{
  "dataset": "photos of arthropod specimens (BIOSCAN-5M)",
  "horizontal_flip": true,
  "lr": 0.0005,
  "beta1": 0.9,
  "grad_clip": 1.0,
  "cautious_weight_decay": true,
  "weight_decay": 0.1
}
Rows from block 5, named by matrix and row number. Rows with one number belong to one attention dimension. Each number is 128 + 24 x the weight over its row's rms, rounded and kept within 0 to 255. All counts start at 0. Numbers have three digits each. After the name is the row's rms in percent of the matrix's.
# v: attention value (model.blocks.5.attn.v.weight, 192x192), inputs 48-95
# proj: attention output (model.blocks.5.attn.proj.weight, 192x192, transposed), outputs 48-95
v.69 095:164127153123126115159137125121097132141107148159122137113105094145147092146132169095156170153156125109141190141116075131144100160133138113088090
proj.69 089:174090117161152122146128156132134126108157128119144148136168114109120071166121135174113100156152121111127159099109146128090122128095121145150131
v.70 097:121124185134128113124171111100143125103134121150137150091131112119140091164147132142116152143127176123170139106125121138129102118125168103115076
proj.70 100:087144150151074135147134139103112157148115080156165178132082128122120146146134126160117144124108107136138123109106075116159156156118128113127194
v.71 095:113115141132119166119081139134153166129144177115132154166156125160137070105116098128146125161122144114145097122164123085105117125167163145134138
proj.71 106:148130126127118162133140117126137164147117122110099131157097139176112142116149139133077097123127139156146119111155120099090121107118169132121116
v.72 108:158108107107073128127069122148150101119144105158137161140129084160180164103098135114129114143120140134100128114150147166174160094118137131075128
proj.72 102:111110131129165105140083128120108138098107172152096149145146138114106102129119186150110103090114152100137160143166150117143129145133169094129089
v.73 105:116111152121149100151107160092144145119129126121143139133145136123135143116106126100110144103065138111095165155149181125176077182141147098085136
proj.73 103:154130142090119131150124166110100147124139097116106116145113102161152118121161169161166159119145128071131147161096145167090123056124172149173179
v.74 104:109113147195123123138138143164095097102132109102110144092111073098135123155146190113127124080156114153121098105120146077156131109128159090117173
proj.74 090:099126137110141194130140133132101117170137188118152109153106123120107126093126130124116087097101149127135122116151154101087143136127153140101109
v.75 108:146116118161142104109080158137100149174158102156126087109151096139130168112133119133166100130134105128096113125111112159132102124090171100172132
proj.75 105:147165150069124096140122134146123128089106126134166145112161161146133114115145156156128108145146144120164148178109134154115103129149140161128106
v.76 099:119146137129150098124117109144092123160137086127148120126128114163164135174096130141101082134112116155101153143149128152155142106139148128122083
proj.76 103:111104171132138108114139072119129137124158110165120130174153141111094106099134137139137098105173117126127136154109122117137112114146122138084170
v.77 106:164142129162136123165123144170120156113110164165164149102140114149158109120159134126131123145141172138185116104144168119129122172141122137088148
proj.77 110:126142094124150103113117163127109143140144099130142115119060146156079096121170110154155129136160150171117185141145133134125125076097128112113093
v.78 101:107140146123116142152116138086158100129121141099113113119119135152157122230117158096143096093131101139111180114134151147123132124101145129135163
proj.78 090:120120124143111140109147133107126120093155093137139123093119130104147156080151148128170156130113157126120156106133112162138118091118139101150081
v.79 100:139091150126121127119132097144147088072109117092132151099091145086098130174109110119148128136131092071134065085156112113111124102122121144155116
proj.79 101:144101133120128123149133101143151106120109106150138136161139125177140068144108139166100151135114138100134129100150093085161102156095120114149128
v.80 100:142110179141078152103146150122139135133163143150098131124124126101122132108125131123107123097159145117142132139095072093162139094106117125110118
proj.80 101:109087143151160097110152121154122127128130152132150140122198185118119090112168176112128152154141108154141122147139099162152123150143139114134117
v.81 093:149121143142139067193132074154134144097160111125137112159135148166142127130108123100098130126144110140117136157139160172107118115117146155102153
proj.81 104:122153125172140138131096102092121121166160083126140127182132141136139119166157135124145094144124154105147145104124100185101125136111121107117122
v.82 102:134064098175150113080098144110110093136084141142072138131158147110192108096129130131141139132147093127130139137095114124126123180121138149077104
proj.82 104:099121116101110128102140113137170102121130129127122141129106098143151085116126106138141087139135118090165070180136124152154118126156123145163123
v.83 100:128103144120119130140141134145091160128145150133116167183116097120182099098120125135134086160070119141143173107145083133131158093143133135097162
proj.83 099:131116120129123117069097117154085126096106112088115066149129137113109127152144144096158136128132117154119189119104126104129118119112134202094146
v.84 102:119118132165067156135143172163151093120116089144119122094135117162109132154118123157110145138136109099127113093127146097158140160110146147084158
proj.84 096:149107124137104132138085163128123093123131110108130136115153111099123180121137130123157144133117138135120112115150174121103133134094170089122146
v.85 095:129152110120190116114159125136110147125136133107139131093131120063147109123136137116055120137116178158153161138129106152115108185129099143160096
proj.85 094:121115171129157126120157127109133109121136155080116112123093113131154143132117134118166133105150124139135124136175162131112156126168129132157133
v.86 097:112139142128113132130090153138111100099115113138127130134159103115133131068137140147140123155114114133218055125119118137093106138112136121096092
proj.86 106:099140135154095131162137131150119144139140148157114159130108129142124118110148100107111137107086099108117137108138118107178138175141120085133148
v.87 100:136126150136101126157137153137136123140157140123125137144132157114139112095127075128131089156130136181206178131102114135105124112092157102098105
proj.87 103:137075134168115127137099136157103140183126147173170161110121132149123136157114135142078140132121107153097165102161144142117116166113090146165111
v.88 113:130125164108136083120167117074144106154116120148154156091102149139106131125155152142145135127145113119130162158114113117110161110129124126136159
proj.88 114:105163096141155159096164101153119099125128148141163138128130135175051145141114168157150130172115111117109168121144120137141147148117148115140120
v.89 096:154145123131197134112102146162123155110134082137105128095129142094098160087134131183153142144119100145126133106136131123128146143140154140156122
proj.89 092:104136143130132118136140140101094125104148157139147085067097073157146142122137155161136143097130122152072153142173088140148156167076134112185103
v.90 106:110117141115156135115082139115139115115154119111132131086121118114103165106143138102087124124110086110168090103117096172152099133099110109134104
proj.90 105:150140117114097123158143158110118096142148135145108141118087132153198097140112115082165142157118125143144121171142106117129134166137170100105127
v.91 105:124104082091130132159161118123154117118087132117145115109144102146123149135129125161145139133093142130146171142131094135069161150132125126139151
proj.91 101:089116139150102125133126134117117163122109149124126157118098117119145093123117130178102115094116133122130125103131139134152139122109107120161062
v.92 106:123140124165099149128153094127138127124115093124172110148145102125141063128113115157115143156144138112205125099112162102116147186109120103160098
proj.92 102:124111135103122156138145141121139096158118130116206131143095111140173157173160129123135121126137082122120103123114125125113142133133106118103139
v.93 096:127105116154145121112113084117119128127170128139103166118124123120142095150140092124087114072125132118109142151098118141127173139161135124142095
proj.93 094:144114086150149190149154156126108110102117129115138119146109111144095143118123167116098107131137155098098121131182093140109137121150160129141123
v.94 112:122127152124112119103122155086104114157137126149098111100110086139114115144098109148157126141164114134134091088106110127163145123094117139118166
proj.94 104:094189141113103106136149096140097110130116132132133134121171141093077097076142121064106206140142148113112080102118109061161111159131100106128115
v.95 099:116126130159116123129113147124121129109087200122109129160156152150100115096110159159142141099103123156126105129149151101133122147105124095129110
proj.95 097:114150078120118142113105104138113129096176150193190125143131116143109133137085118073133154097178131100159124125130178145128157101118134088117116
v.96 105:112126160099154108142124154147143121133130088108108126158139121126090151092138104101143162132115139158122074153151149113131153053154102127139152
proj.96 109:138158126126124145101168136126161135134110164108156124090140109162129121124122099115119154142119114109142082150149103095188111142121128139167139
v.97 100:122116125168104124144126154133118108154118116143115126100132137108113124107112126105161112119128120125154183167099080135094120141106125109147135
proj.97 101:147117126148122096125129112159128126089139136170118095150128119129131054136130139163103143149123132168106191143142148153147145131099131107211088
v.98 092:088130158100131119122140127123135129120144119131130117128142128108085095126130121188129104117157173108084142126109157111130142077119107140133113
proj.98 095:104122186146139154061166147059114151171113110100152102113150178167134146105112140114138105107099104131144133124149132114151092131152107135137154
v.99 112:143125138150141114121140095127153164117137161142102102105154146097172111179130117097079145146107128126150141081170150131143127156146085137132088
proj.99 116:119108177135130127114117131094150176087139093097131144139099145133148111137152137139164129133141109146153107164171124155075121117143129103120094
v.100 095:150133155133171139111179146131116165109140131111140148128152123118126127120148169173116117124155141116089093127108166129099129077148131128145136
proj.100 097:162129138093149089166141120087145152109101160112107151105128124114123145129080129123116141117141113081129106126137133077126103160160134164121153
v.101 094:119126165143111170133166150138114115118133109107113112134146095084157144125111099191120142147109120115138089089166141104072148145112131135166134
proj.101 092:130132116125115115133110130122123130145150147084140081103118067141148132135164158126161108163148137101135098149110085158132114153127126124207160
v.102 094:144114171136160153148140102138143176124110165118104111118117114122118143148112169116141125127086142108059154118105127125169113132105083120128176
proj.102 090:118127172118123093113153119110108103069093114143118130128153144081133154148115133103132161159138152081139156099118133158101143076129113122096133
v.103 097:114102148125106171162147118132129138115124128118146103141118122093141137139128189140105122162117129124193156153162132116098096185136106160154109
proj.103 096:099133117103073108129169124123131099167128116110145125171079074153151120139157140135150116155111085143115104103112141142142159094103109165167112
v.104 090:128136133072118105142138121139126136091132147119145139163128130135087139132111095091134148116159147125067121125115149137122136075162163158112201
proj.104 096:136128148120145117137102098133162163133091083147131099082174176124102156095120166140132140117161157137171141180145142120110095131121111131100119
v.105 110:147124150087092107153160107121088101108117143116144113120115123147123085102103127131156140156104113123124169132142079104110108145124147126156059
proj.105 105:106127128143130151112087132167110147146141112145126102192115105158127125183142164147106120134136115150105120145096092115134126081140085144161134
v.106 098:128170114095175134102162102144149115118115141125182134128162129131102135098109166140123131169137140115159107105097179176113121132155139152161161
proj.106 096:152107149143151144146106140140154107177175118122158121102105127144137158090137160114130123137109101118086117152130128121115133083104156110096143
v.107 103:093101120143112145165103131160132119116151116105110132139109121111112120105127143152168105116135133109149084096053132134143132106123071141172086
proj.107 094:098127152101133150157131105157121132144142120162128088128101144116146134102154106127082097142105124098130101128154149116145081159144106113170155
v.108 094:110141138111133150129113094126160178156111109132123138093098133088120102109143122104133126100090119133172153125129138147201126115115134157113149
proj.108 097:091131116155099135148110119089111130152128132093128178135113109112118125096124173125180156123136126119118157119101161098098135084105132136122154
v.109 106:130127148131157111133112120155166121100113096153133154100110123080097101126145101121152104111170146135144085127114105154103112133093176155133103
proj.109 104:126130125123142097124117112126134110107142128121140154086130129135143159152051137124097144150129111128128090161150108148111132150122127066170131
v.110 105:112162099151119098156111125118126136114122136090142132164159120172140099139177112114112080137124152122127141122119089115135121158144123120118094
proj.110 116:106134134132159147138074143150165116113114090105184112125139128116107116149168145130139121138115151145141153107139150149123146145186172152160188
v.111 103:149101084151132138142096121109162140104155129149126111098142112127165131174150139062146141115143055131099138117133140177163131168109149138148153
proj.111 101:134137129155121149167168127135175134088106143138092083148096111135109151132152113118089101135178136115126088174119152137100108108121091083168075
v.112 093:091116147146097117173185113123164176135160127121139106117126136174176116071130162142076100125102106190121120142166172156087121109144140129116122
proj.112 093:152130108140146085078116139139118150105126111143128092143103140158110108087171135124114133186115147145158105101106141147123139120113080145100102
v.113 088:159105121147136086082097099184180162155139125110168093103153122110169151118142122101122128122128119124165159098127101154122155159111101195113073
proj.113 094:129116099153104145138112120128150080149172147128085121117109126151117128136160154169147138147139122108126105111151102145077130165099131129166117
v.114 107:126104138125118146134157166134157130107110142118134156121127119059093151100126124169134132151172178087173147144108101135067140148106106117103094
proj.114 098:114126136163120086157151124161144142187124141134149134121143152154145113172137101150161115125103081149117119174129111119120149127163089091147133
v.115 106:120173103139101143146148131111128111119126155143059112171129154115153101120128102125139143133105129111119089125107106104129124082120115144114071
proj.115 108:065160118114141099117110114148121168132134102138130107170099105109114098138159134086093144123124116157149126101120128107168099165152094144088144
v.116 100:122141106131129083110128115110137113128163101129124108126153092141107086115131153135169152127129123132158149161097117140099122048110130155156040
proj.116 098:132165117149095098102117073143111117109119102138128119154124138130138131132117151080098127135119124176119109114102090185123144096133139118125141
v.117 105:126113108128151122142154130136090117171121132164118121178162120111117121134171144163154112144151114116097131072114130067098131117106124095162123
proj.117 094:120125159108164138137125114092089130145118138169150083125094127136112113124119114119141126085149110108112130144189086173124065107112154144147158
v.118 100:143135108117098101110125108155145116128146156136124154101163138155121144116141126149139120104164122124131190109115167121128119149114150158094129
proj.118 100:148131087138142115136129126149111117132117104105141146135153138103079128134128132133112081110132138081142092115095148154131108095158105140117103
v.119 096:142117125075076155125157118120142120123129152110143127144149143112115109072099118137092135143161151135100113166143158130082158131135104137148160
proj.119 098:109165120120147110114109078157093117152153077118126124137143068153154128149109167178118139129118113140105070140149111109120164143123114113127126
v.120 097:098089129139092163097134126104170098119112094127116152127130185155162102107104168092142123117116134117097112119125178132155150117127158102139157
proj.120 102:096163134128116142079135128119137078114137132088118153116136153117089145135135159148099152101059182103187123100119102145119136123139148134100073
v.121 115:123116144108125175103121129081111135130087177084131120169114164117131114123117119129150120169138124111111124108116123131131157105127131107111098
proj.121 109:115120135149146131104097134108136154153128135162136146129145113127128145159124135139097155142163121128098117128121118125173113117134124166086126
v.122 092:104126157113118093143133136088143171131145148113138134175183124183086123122144142123096158129123171114116082153086111100112135049099139159112115
proj.122 101:115136143121132166140141128143111142134113133120141162088189134140101147139125160155100132084079102099144092094139149107168131096102122100150122
v.123 099:123101123195134156110114161110124166137116122143056158126115126149145133156138131184165139137108092163108059134158125080134140133136123157146119
proj.123 098:110114098117120138129160149113102115114168148139132144159125096139104123084083125080096118077114115088105090132151086100181172151099168124099077
v.124 092:108118103187073126122122130120118138139147143093154093155176101082144109130107130134129088110108148148173103131147164123097093185116145134116094
proj.124 099:141114136153144145162077167107100159150065129153114096163120132135154104171178139123146127118116067116179082133118148151148154115091137095152095
v.125 106:112123149117134119115160119148162125104105098128106136129128145161115098104138111165094141162134196112107135113132161127075159116132143087170112
proj.125 104:145104133147113114106127109120135067199118166142132131141110153121141151150122138194151091162169110112092138091147137158117131133087121141157116
v.126 107:152114118108094118138072151157131103109117118136170151154143105120115147101160128151062164158156126114102125121105076105134153080124105130103108
proj.126 111:129102158058098107122118118129154130134108147145104127154158149077092138119104120078108143141089127141104123115124139186137146180135089133123154
v.127 093:045112112064193144121093105121143120113162142077127120125119135090130131079129117156097131119146122141169110151176114114126154148149170164123108
proj.127 100:140143129098111146170149098118130102134130166134108151138123093148115159138134120108142103132140154135118100139155110122125160163145134119158139