{
  "arch": "dit",
  "model": "image diffusion model",
  "dataset": "photos of arthropod specimens (BIOSCAN-5M)",
  "train_examples": 195000,
  "image_size": 32,
  "horizontal_flip": true,
  "conditioning": "none",
  "objective": "edm",
  "cond_dim": 192,
  "norm": "rmsnorm",
  "activation": "swiglu",
  "mlp_ratio": 2.67,
  "head_dim": 64,
  "fused_qkv": false,
  "qk_norm": false,
  "inner_norm": false,
  "patch_size": [4, 4],
  "layers": 14,
  "width": 192,
  "positions": "rope",
  "optimizer": "ademamix",
  "lr": 0.0005,
  "beta1": 0.9,
  "beta2": 0.99,
  "eps": 1e-06,
  "beta3": 0.999,
  "alpha": 2,
  "grad_clip": 1.0,
  "cautious_weight_decay": true,
  "steps": 14700,
  "batch_size": 256,
  "epochs": 19.3,
  "lr_schedule": "poly",
  "final_lr_fraction": 0.1,
  "warmup_steps": 730,
  "weight_decay": 0.1
}
Rows from block 4, named by matrix and row number. Rows with one number belong to one neuron. Each number is 500 + 40 x the weight over its row's rms, rounded and kept within 0 to 999. All counts start at 0. Numbers have three digits each. After the name is the row's rms in percent of the matrix's.
# gate: MLP gate (model.blocks.4.mlp.gate.weight, 512x192), inputs 0-63
# fc1: MLP up (model.blocks.4.mlp.fc1.weight, 512x192), inputs 0-63
# fc2: MLP down (model.blocks.4.mlp.fc2.weight, 192x512, transposed), outputs 0-63
gate.126 100:497572545488498496521552487536445473430502542559479473468506491496469477511517503434443462509595515475502613481517515476496491496423537453507372544530505542414472479486458470475507559517473407
fc1.126 094:440466487527531424489510475501434465476479501504461553506555564465539462472480516502466552447501484488501410520466432429507523460561451494506509407482556520566493518508437453472465458506490529
fc2.126 097:531516513468522477533542519387513480505484492465466535554545464456486511474514569522445564503493550517527520542506484455528455451537474609513421546536503512491480462520549442428497556510434492
gate.127 111:452500485568508499515462475441512546578491474472472527478510448477473504515476544508424451480461523503502404513452522456486492504540489620554513506565453551563581443574520579480535475513513508
fc1.127 108:431467497512479485518486514483452472527464550506464493436575531521508515512501555514434510527511524453499472434455503401436489456586541472568450507563538492484527481551518492518517510461517524
fc2.127 097:540536537439481514555472533520495427440469483438413535518491549545509514546471464506573504520584472533520524471534501437519516496475565595443550487544523555530486532505538478514473489427437529
gate.128 088:508461531490545523494430505444412448512501507506490481516570532527467525559549537477529434496487449506585425498473510506513428490478463463573519471502484437464528570503530470480483546490492449
fc1.128 095:495505467495491503543500512565570541460564474549513540483465510509494504537508460540467544551549562518513552488482488471418481435515574526472508555504496414490512571487542526458524479443476526
fc2.128 092:508517517533486450530534435511457440513502471486465515508554519539523484527539540466471500509530573530541518458499560454464499512443395464494437529445495564508515530505486501447451530495480498
gate.129 114:462548520453505494566518517555531549453514474477439421537466455482473534422539493532485516528454505462526486567526491475492471518523515481407510527504483463499526561449381521449467470520417512
fc1.129 101:452418531469456429529510452482504494520531450536497477496494543494507463545465463495564518432518504585527444497463495521460470468505541504512507468512533507526533470470525465440507470470553496
fc2.129 114:568413417472443407463497493402482486464497510514521482483461532489482443462483503525415557567528438536511431533540543472530525511432503427522517537551550507531500496484513498528548446491505502
gate.130 097:491461495521526529494503557462543486510518498476504546516498529578505505484458551501562490474497594474551467439595534528479457507501452475494487581487497573453472502475462468476502470539481495
fc1.130 101:476503477479516522548487560506508498508466503476502447459509526480477488480497439523501491499494477506465449463465493499482572506438531463509520487386507462468517492520510521523569512464577510
fc2.130 096:461515466439496524488470491457503490551470530455495571500535503540547522469567496513477498524481521507466491419573496544496562552420499422574469513514508447489511482467543497552494404487473468
gate.131 095:472526475510503500411542566555432518507501474578550440528592465513533459505541554529436508501491473512551505461477428526548473536517479510479481450492475524493583458580505464472489460547550522
fc1.131 100:533501496474491597498491491569512487506456477515478544509553451515462507507484563513426520514506464521538478517508472572482485431492508487527549561494522621504494515492475521447494442441474463
fc2.131 096:556536452505515509456482420533566479489508524602459539511464448486446533523524523455515439461443513504471495519423524424475531484549439427493484509529488481496501546510473543454496481481489527
gate.132 100:497494523508617498498511564460483466523509528520472499509547479484563542463429450468434565522502453550508484493501453590477523560555518466465441529482499478545537511511505506553496489508477413
fc1.132 102:589479427483553433438485487449479581492467426468496527511513577495486526477450458534513557486425502522494498561457517480508516521487556561507611459603561492518511517537506504574495397508543520
fc2.132 101:479468464515492452464540553544449576453526543450495545508497493500525440493552540513414502532431410456498467443487466549518467521521463506492525484452452463473533535467485511495407526518480456
gate.133 094:550533471491414496431567488567485408543498490408604516517494537471501448498478493503521497472519499412539521603550536482540524514529472521490468456465505552423486485477540573464540603450520520
fc1.133 094:517496472520477441560420517554479455563555433478457592502519482479591545514404471552573498477448537447524467507438476487505464464576573473510453465492529480460509490511530516489530459477576539
fc2.133 096:492548531509474508461516458449471550513534480554528558566496551512453594491457469414497471526490531449455501487489559533606501496528504511544539562545550486466552515479517437467527553553471530
gate.134 104:576496457548534496494489546500505523396525495479546477444515503493515540487534482544478512477506541479460522515525494500573524509482463501484499487558492481487487478466521463491512568522460568
fc1.134 098:432517447565530480561482416505489550538465543504546567539528494512567509538532461433467516509416519477592523567498492518476450517528502467521525471519463493455470467450513512555500518534450501
fc2.134 097:514563501509501500472531667513549546445507559517498480471470520532513521477495531448533527510543527477420500482408541459521464469539480521521482535512478543480446526494467490492549494515463486
gate.135 106:460467535430472464523523468565563548476523439532535425530533465459449523498498495510554439489485480481536543549571525505504447489547521494466521501477483553538523535474523549433473495505517524
fc1.135 112:499550540496444520437467460512523441501486497535531485580472458544517514479549443470412468595494440538532594411464509520514468492545505526446467418451427450496450535508485499450534458446520546
fc2.135 092:456580472445516565404579466475548521474527508516517535484439564532511514442481520497598457524598517491543457443520517494497464485546449486548569537518494383432501512500408513473485563530537509
gate.136 083:553423496505510549520496561486454541521525532534451522453469514563457474477393481539528419473440531515463508487581425525430465491520466555523482483496540506560482460573517443459457523507443496
fc1.136 094:494481492491486554533431526528517553488483488600506492537452459556548530502413569549457456502541470421527466492478531512455519488510449561519443487489501536527438519532528607519584497489480527
fc2.136 096:400495553489516511476476531514459498436502435510419577530512514493457525534490439449540504542539507484488534478528488426498530436508435490532462529473456482560460541500429532504562595535543482
gate.137 121:559383458557453438541540475483588483473497526521521565500531489554517562495511520482558499516501532480485481563508539522477503509429505581544512499452485529447547461497470490522460516503431515
fc1.137 112:504524536510487473475546514482426489470512417533585479532480488546511516424505513538555497486516523490508478478577438517518478479491502491446580442512509516503490443516488527546534520536534500
fc2.137 104:534516491556470543498425563472522495505513495487575530528521505453485481465505524436513529511551529445549459520429502491496438533446479512490504521513510463452441508503487496534449480536476540
gate.138 094:531553476479479471444533553547448460514573536507474489486553494509423409491478504438468504555528502487539562459579541517494460465457504493481485467471523513461522507473536460473561542547444480
fc1.138 084:472507516545529519533458404459554503565469483448453502463494470532433486475535522558600500528430576507484523498523521500509578570477558525543513580456552571495469520493438533559466511449477470
fc2.138 093:453538526501521515517509457611464440504452520492512458508465463524528497504474469504535567489526491427450514459510450480524448479526502551494494421608513521465539538402531570565550541427513564
gate.139 094:491544563516540478557454510488423512479475509470445429434471479454518534460514446540453484482512459520491516539523489528461511575547484462446468555488425456478531497561537455471437479544464453
fc1.139 103:538567486476464471505495559533577534450435482494466458506528484456497545529469550562480499522502506528527483562463473534458525518406507524573480473443463534480516521466482452550472410505466500
fc2.139 095:484469441497453527577495448522470503491539488509475469522510581504464511509519547464485485447505436570450543505496467495468511486480451462485529490463482479521553473502458483442508483526438510
gate.140 107:511548457471450456560463435422516504532428495448566505522538523482498483430478519586517531425458485478429527480525534461466491488498511522484526460454597473527474522490413547573459513484481424
fc1.140 104:603542452460429563534473481447513515537505495484497503581479527503515457438473486584528492534447477456482461456472503500487540475492495454503536434470505474428444526505455512492511498493475515
fc2.140 096:438433505497508520546533402436497546477489383480445459532538503400529482504510508511475445427425489544505455543555491470502503476565497498545527478492430542461557507464521427532549528500524529
gate.141 111:550466542442490432540505475462533524488510477529507480536534479519497513469473488484546423517435520527488386560499448478490529480476599542588603515434505530560469457508510572550533425485529468
fc1.141 105:508478537474519487470558563474460585503574529480461557473504532477493538454509471555527564518445478563533508511497492469528491504539473417508512535534510453463479515588509489526490488429388538
fc2.141 099:548536507548492530487464413503508532529531498574508538427513524528504475433547513471530471465492501526473478487480550444490557496536500440514593469521549434496474477524482542416535571486586498
gate.142 098:510453509519429523498451470560569580513530534471490522472472484464534462450568506491434490556490494540498518526490492494577533534489552483406499514452490559450514495451460484437514482528524471
fc1.142 098:496499521496449511475477562535439489529594508547397500507500541506508469401573468481530484492514456398507480550415488401567512510461456500486585485505432483570491433451587457477519521472526527
fc2.142 095:446474483391523479463543452560461395531472493550558459496565476551515508476530549508449491462571492491485490526533544451447475471472448584482535548512544463468478479465490524548537491515448519
gate.143 110:486437522511430518484542519445531507545553529508530521533555514494503544542475448484560513564524506491516400437454508556464527538523485502529515459534461518478501447523530530518522469472580479
fc1.143 112:482510532501465461472470581553534455579525490474535499559468549465516482563445462456590541519529550481514468458450478482409531430503493475580550490433484424501542493551512502511506536503521551
fc2.143 105:512551402449540495423535495477559466435443446557438553529475465488468558502502542551547508514505514506485441469519465515518583475543522530471524442535494527545497571467460488554509477497501548
gate.144 084:469406546525484523486502512448480507454548482451501473474473526501442527413525518483415482512533515486464515535492497464572495470482460509512386513465476498489535464531407481542441520544483525
fc1.144 104:572473525496485538478488490481468506486469505542522488520484497462588500584500514554533475543429483489475538531561508508527516486472548565449525562456494441459559438552461575472579502424485435
fc2.144 083:525469499525445521556491542441412502580428524478492451493425530521589480467483530492501455524534529487529524449448501564458541553524475441479483536579508508528494492572457461506470507471465497
gate.145 098:438462478519543521468531477452565519536566543500439500476476539462469476528500491423454484466549497457520531510471493528536532539483507549553462507505555512584523533526491442497450419475538540
fc1.145 094:517516495475362413520601546498560481462585530403488562546500463513518523545528526521555490464534549551461502523553460555460498441493511571472492492500557527518551519512460499485515555447537492
fc2.145 100:444516616494486533496511475510500475565508508475520462424486490616501518525528561520508526466564542542464490518481469541475489496537505490554449532500501489520495529478521501506503563471478486
gate.146 090:507521467550565527543462470553499494485516559518467427453527583527577511505438537483501466477463505460542496436561555460454435551512486420525502416516433477499495455523569477510528413534555478
fc1.146 091:454465499545423435492502516563461488502491490465444443539488477502476523463466529521527542486556436426451576499433535509526468506540415482475443517436514455396473463479590513552456501552481532
fc2.146 086:505476562532473459491500517443477575526540545524502547447432543465447520494532518431528482413459556541470599448425545479518514460474517527436569486502526490540480521417536579479395458556465557
gate.147 121:494488548492473494529553438502537482474497436458542510504451473407550484492488450509552451533478554519473399524545568525517471493529505567558537421465500526537510527504580553477548518438537524
fc1.147 114:447569481553548469488448510442478478519523518525516526520571486548549492470430425491491558465456486460510462508447485440564564506540520533516482516492488467514485583523432453482479540528438539
fc2.147 111:534532476522482506513535556472392498447578524495490487499564509537504464540438593553546521477483549502563495461477443391465475503533512537465465482536493444508500451542476510485468413491591465
gate.148 100:452503471444519462545452516502462568530546527539439493495521489500614541479461553492467507507524560493481599569495501429526554531444546547467472527537458536514514460498461472515465487499486557
fc1.148 103:465491488484537445573468532511429481571431517442507477527593513556468455519436543438484459555511539484550474500482516459489397448505487459521489506490453474495486514536500499518471493489490462
fc2.148 095:523533475571470520513421505480548542533553516551520487552439490452458494464473456476526441504472458485561494487454471493499533518502552513506528455559510511507459450480444508413450522559456474
gate.149 102:496531447455517533516491516536515502515457498446523516541484504483453488490462486531465558534530422523494552492500541485511432494521548579514488523537490474552495463461565527458543483489464482
fc1.149 094:505546446494508540501446443524522477460520490536473539463461526562475448542602503510571481507458468551510512523502539483563485555485552532476463516517526490493498480494457537577409488471512480
fc2.149 097:440498536520498496424537442482451577454522453434492452462475467575464468516462554537520473566487479507486459468516490481486565468517532462481553504524437512431592523489510495524527558461517489
gate.150 101:477467545506504489468561451638496512408568431469528531483581447582423451474515540563468513468495451543558552433575527572506520488501522434548531518511487531572491474446478510482518512508512559
fc1.150 101:505473463481553515437479525599498491543511451466490519415521434554501563474492521447489503494542490508474491512446457576532542485535455496500491489493423506487540461578509499485473488522433507
fc2.150 092:475538424543491445458481477493468493457484449451526486502601523512491524523521551486523463438458476505448519505464424500543473574476454517382495501474450501412461529491460542534482415513485456
gate.151 087:548509471500538510510456553497540548539469502529507491489545482566482474531530565495584494525481463509533522495487418552576413507511500483491478491470462394537544534538499497480447413558436543
fc1.151 094:524505528502546500505524522565520516489436508562464486554472460511461446570497538540473453502439511443496461515440506492436471513430471540457524537576453562481482444547522457514479457504481440
fc2.151 102:481583460428537559518460423505494500437565575509500531487496510452502550454527532489448476583554494534487447486453553455489530506498477506513484549527509509528499459495531412492484502470510381
gate.152 124:497568516563540467568476506516465522526511498563545489480481529421508477562472449496443511445517496475520519551470488497503500475446505506591507488505435536414515450454497541500483447469501531
fc1.152 117:483501464479506569494469422549555505480485507407499586477548467551528548500483520521492452476499551508439465428544501505569439470537462508442495517471503517507459522506453453471510451461465539
fc2.152 131:447491525464532495489500555523538441454492466475450461505534484539540452521484567554491515473517440440463494548453507543488510484502529486451522482417470585485578460584532531494471534519498498
gate.153 089:541533507461494515540502495491508530535520541480408585469475461444551515506487487464455535554490484507502468478515442438455483524539558537521499473507528477490515497493547516484496501542495458
fc1.153 099:478539591519558454531548583408492549436518483480507412503574465454503496465549554497533483454468528471449563509518519526593572489444482477488515481552457569539508420502513553398494499508503515
fc2.153 105:446523503479501461454517565528491512546518488446433487496474482473516468482526487521409524573473531477549474486508449486547498489555518507523476481462487528547504505474478441489525500456481506
gate.154 162:520494446455545486558520466495529493524530492481427531471506538527520484518543543544509443467532561502488441467537529441511489481521540518467469471522441505505533508515533542505539528565506532
fc1.154 115:561451481510449456529507447498486464495433471480489486502489444530558615531579509457506536406555520479451523479492507514499483566603476537503513496524451402481503537544529453529514477421460495
fc2.154 130:536543426474542432504488474525515534520523463454429510458524453505519472539438514549478469516479466549486541467520482586558488452559522526472446467531471478469535445524584554500457481642456482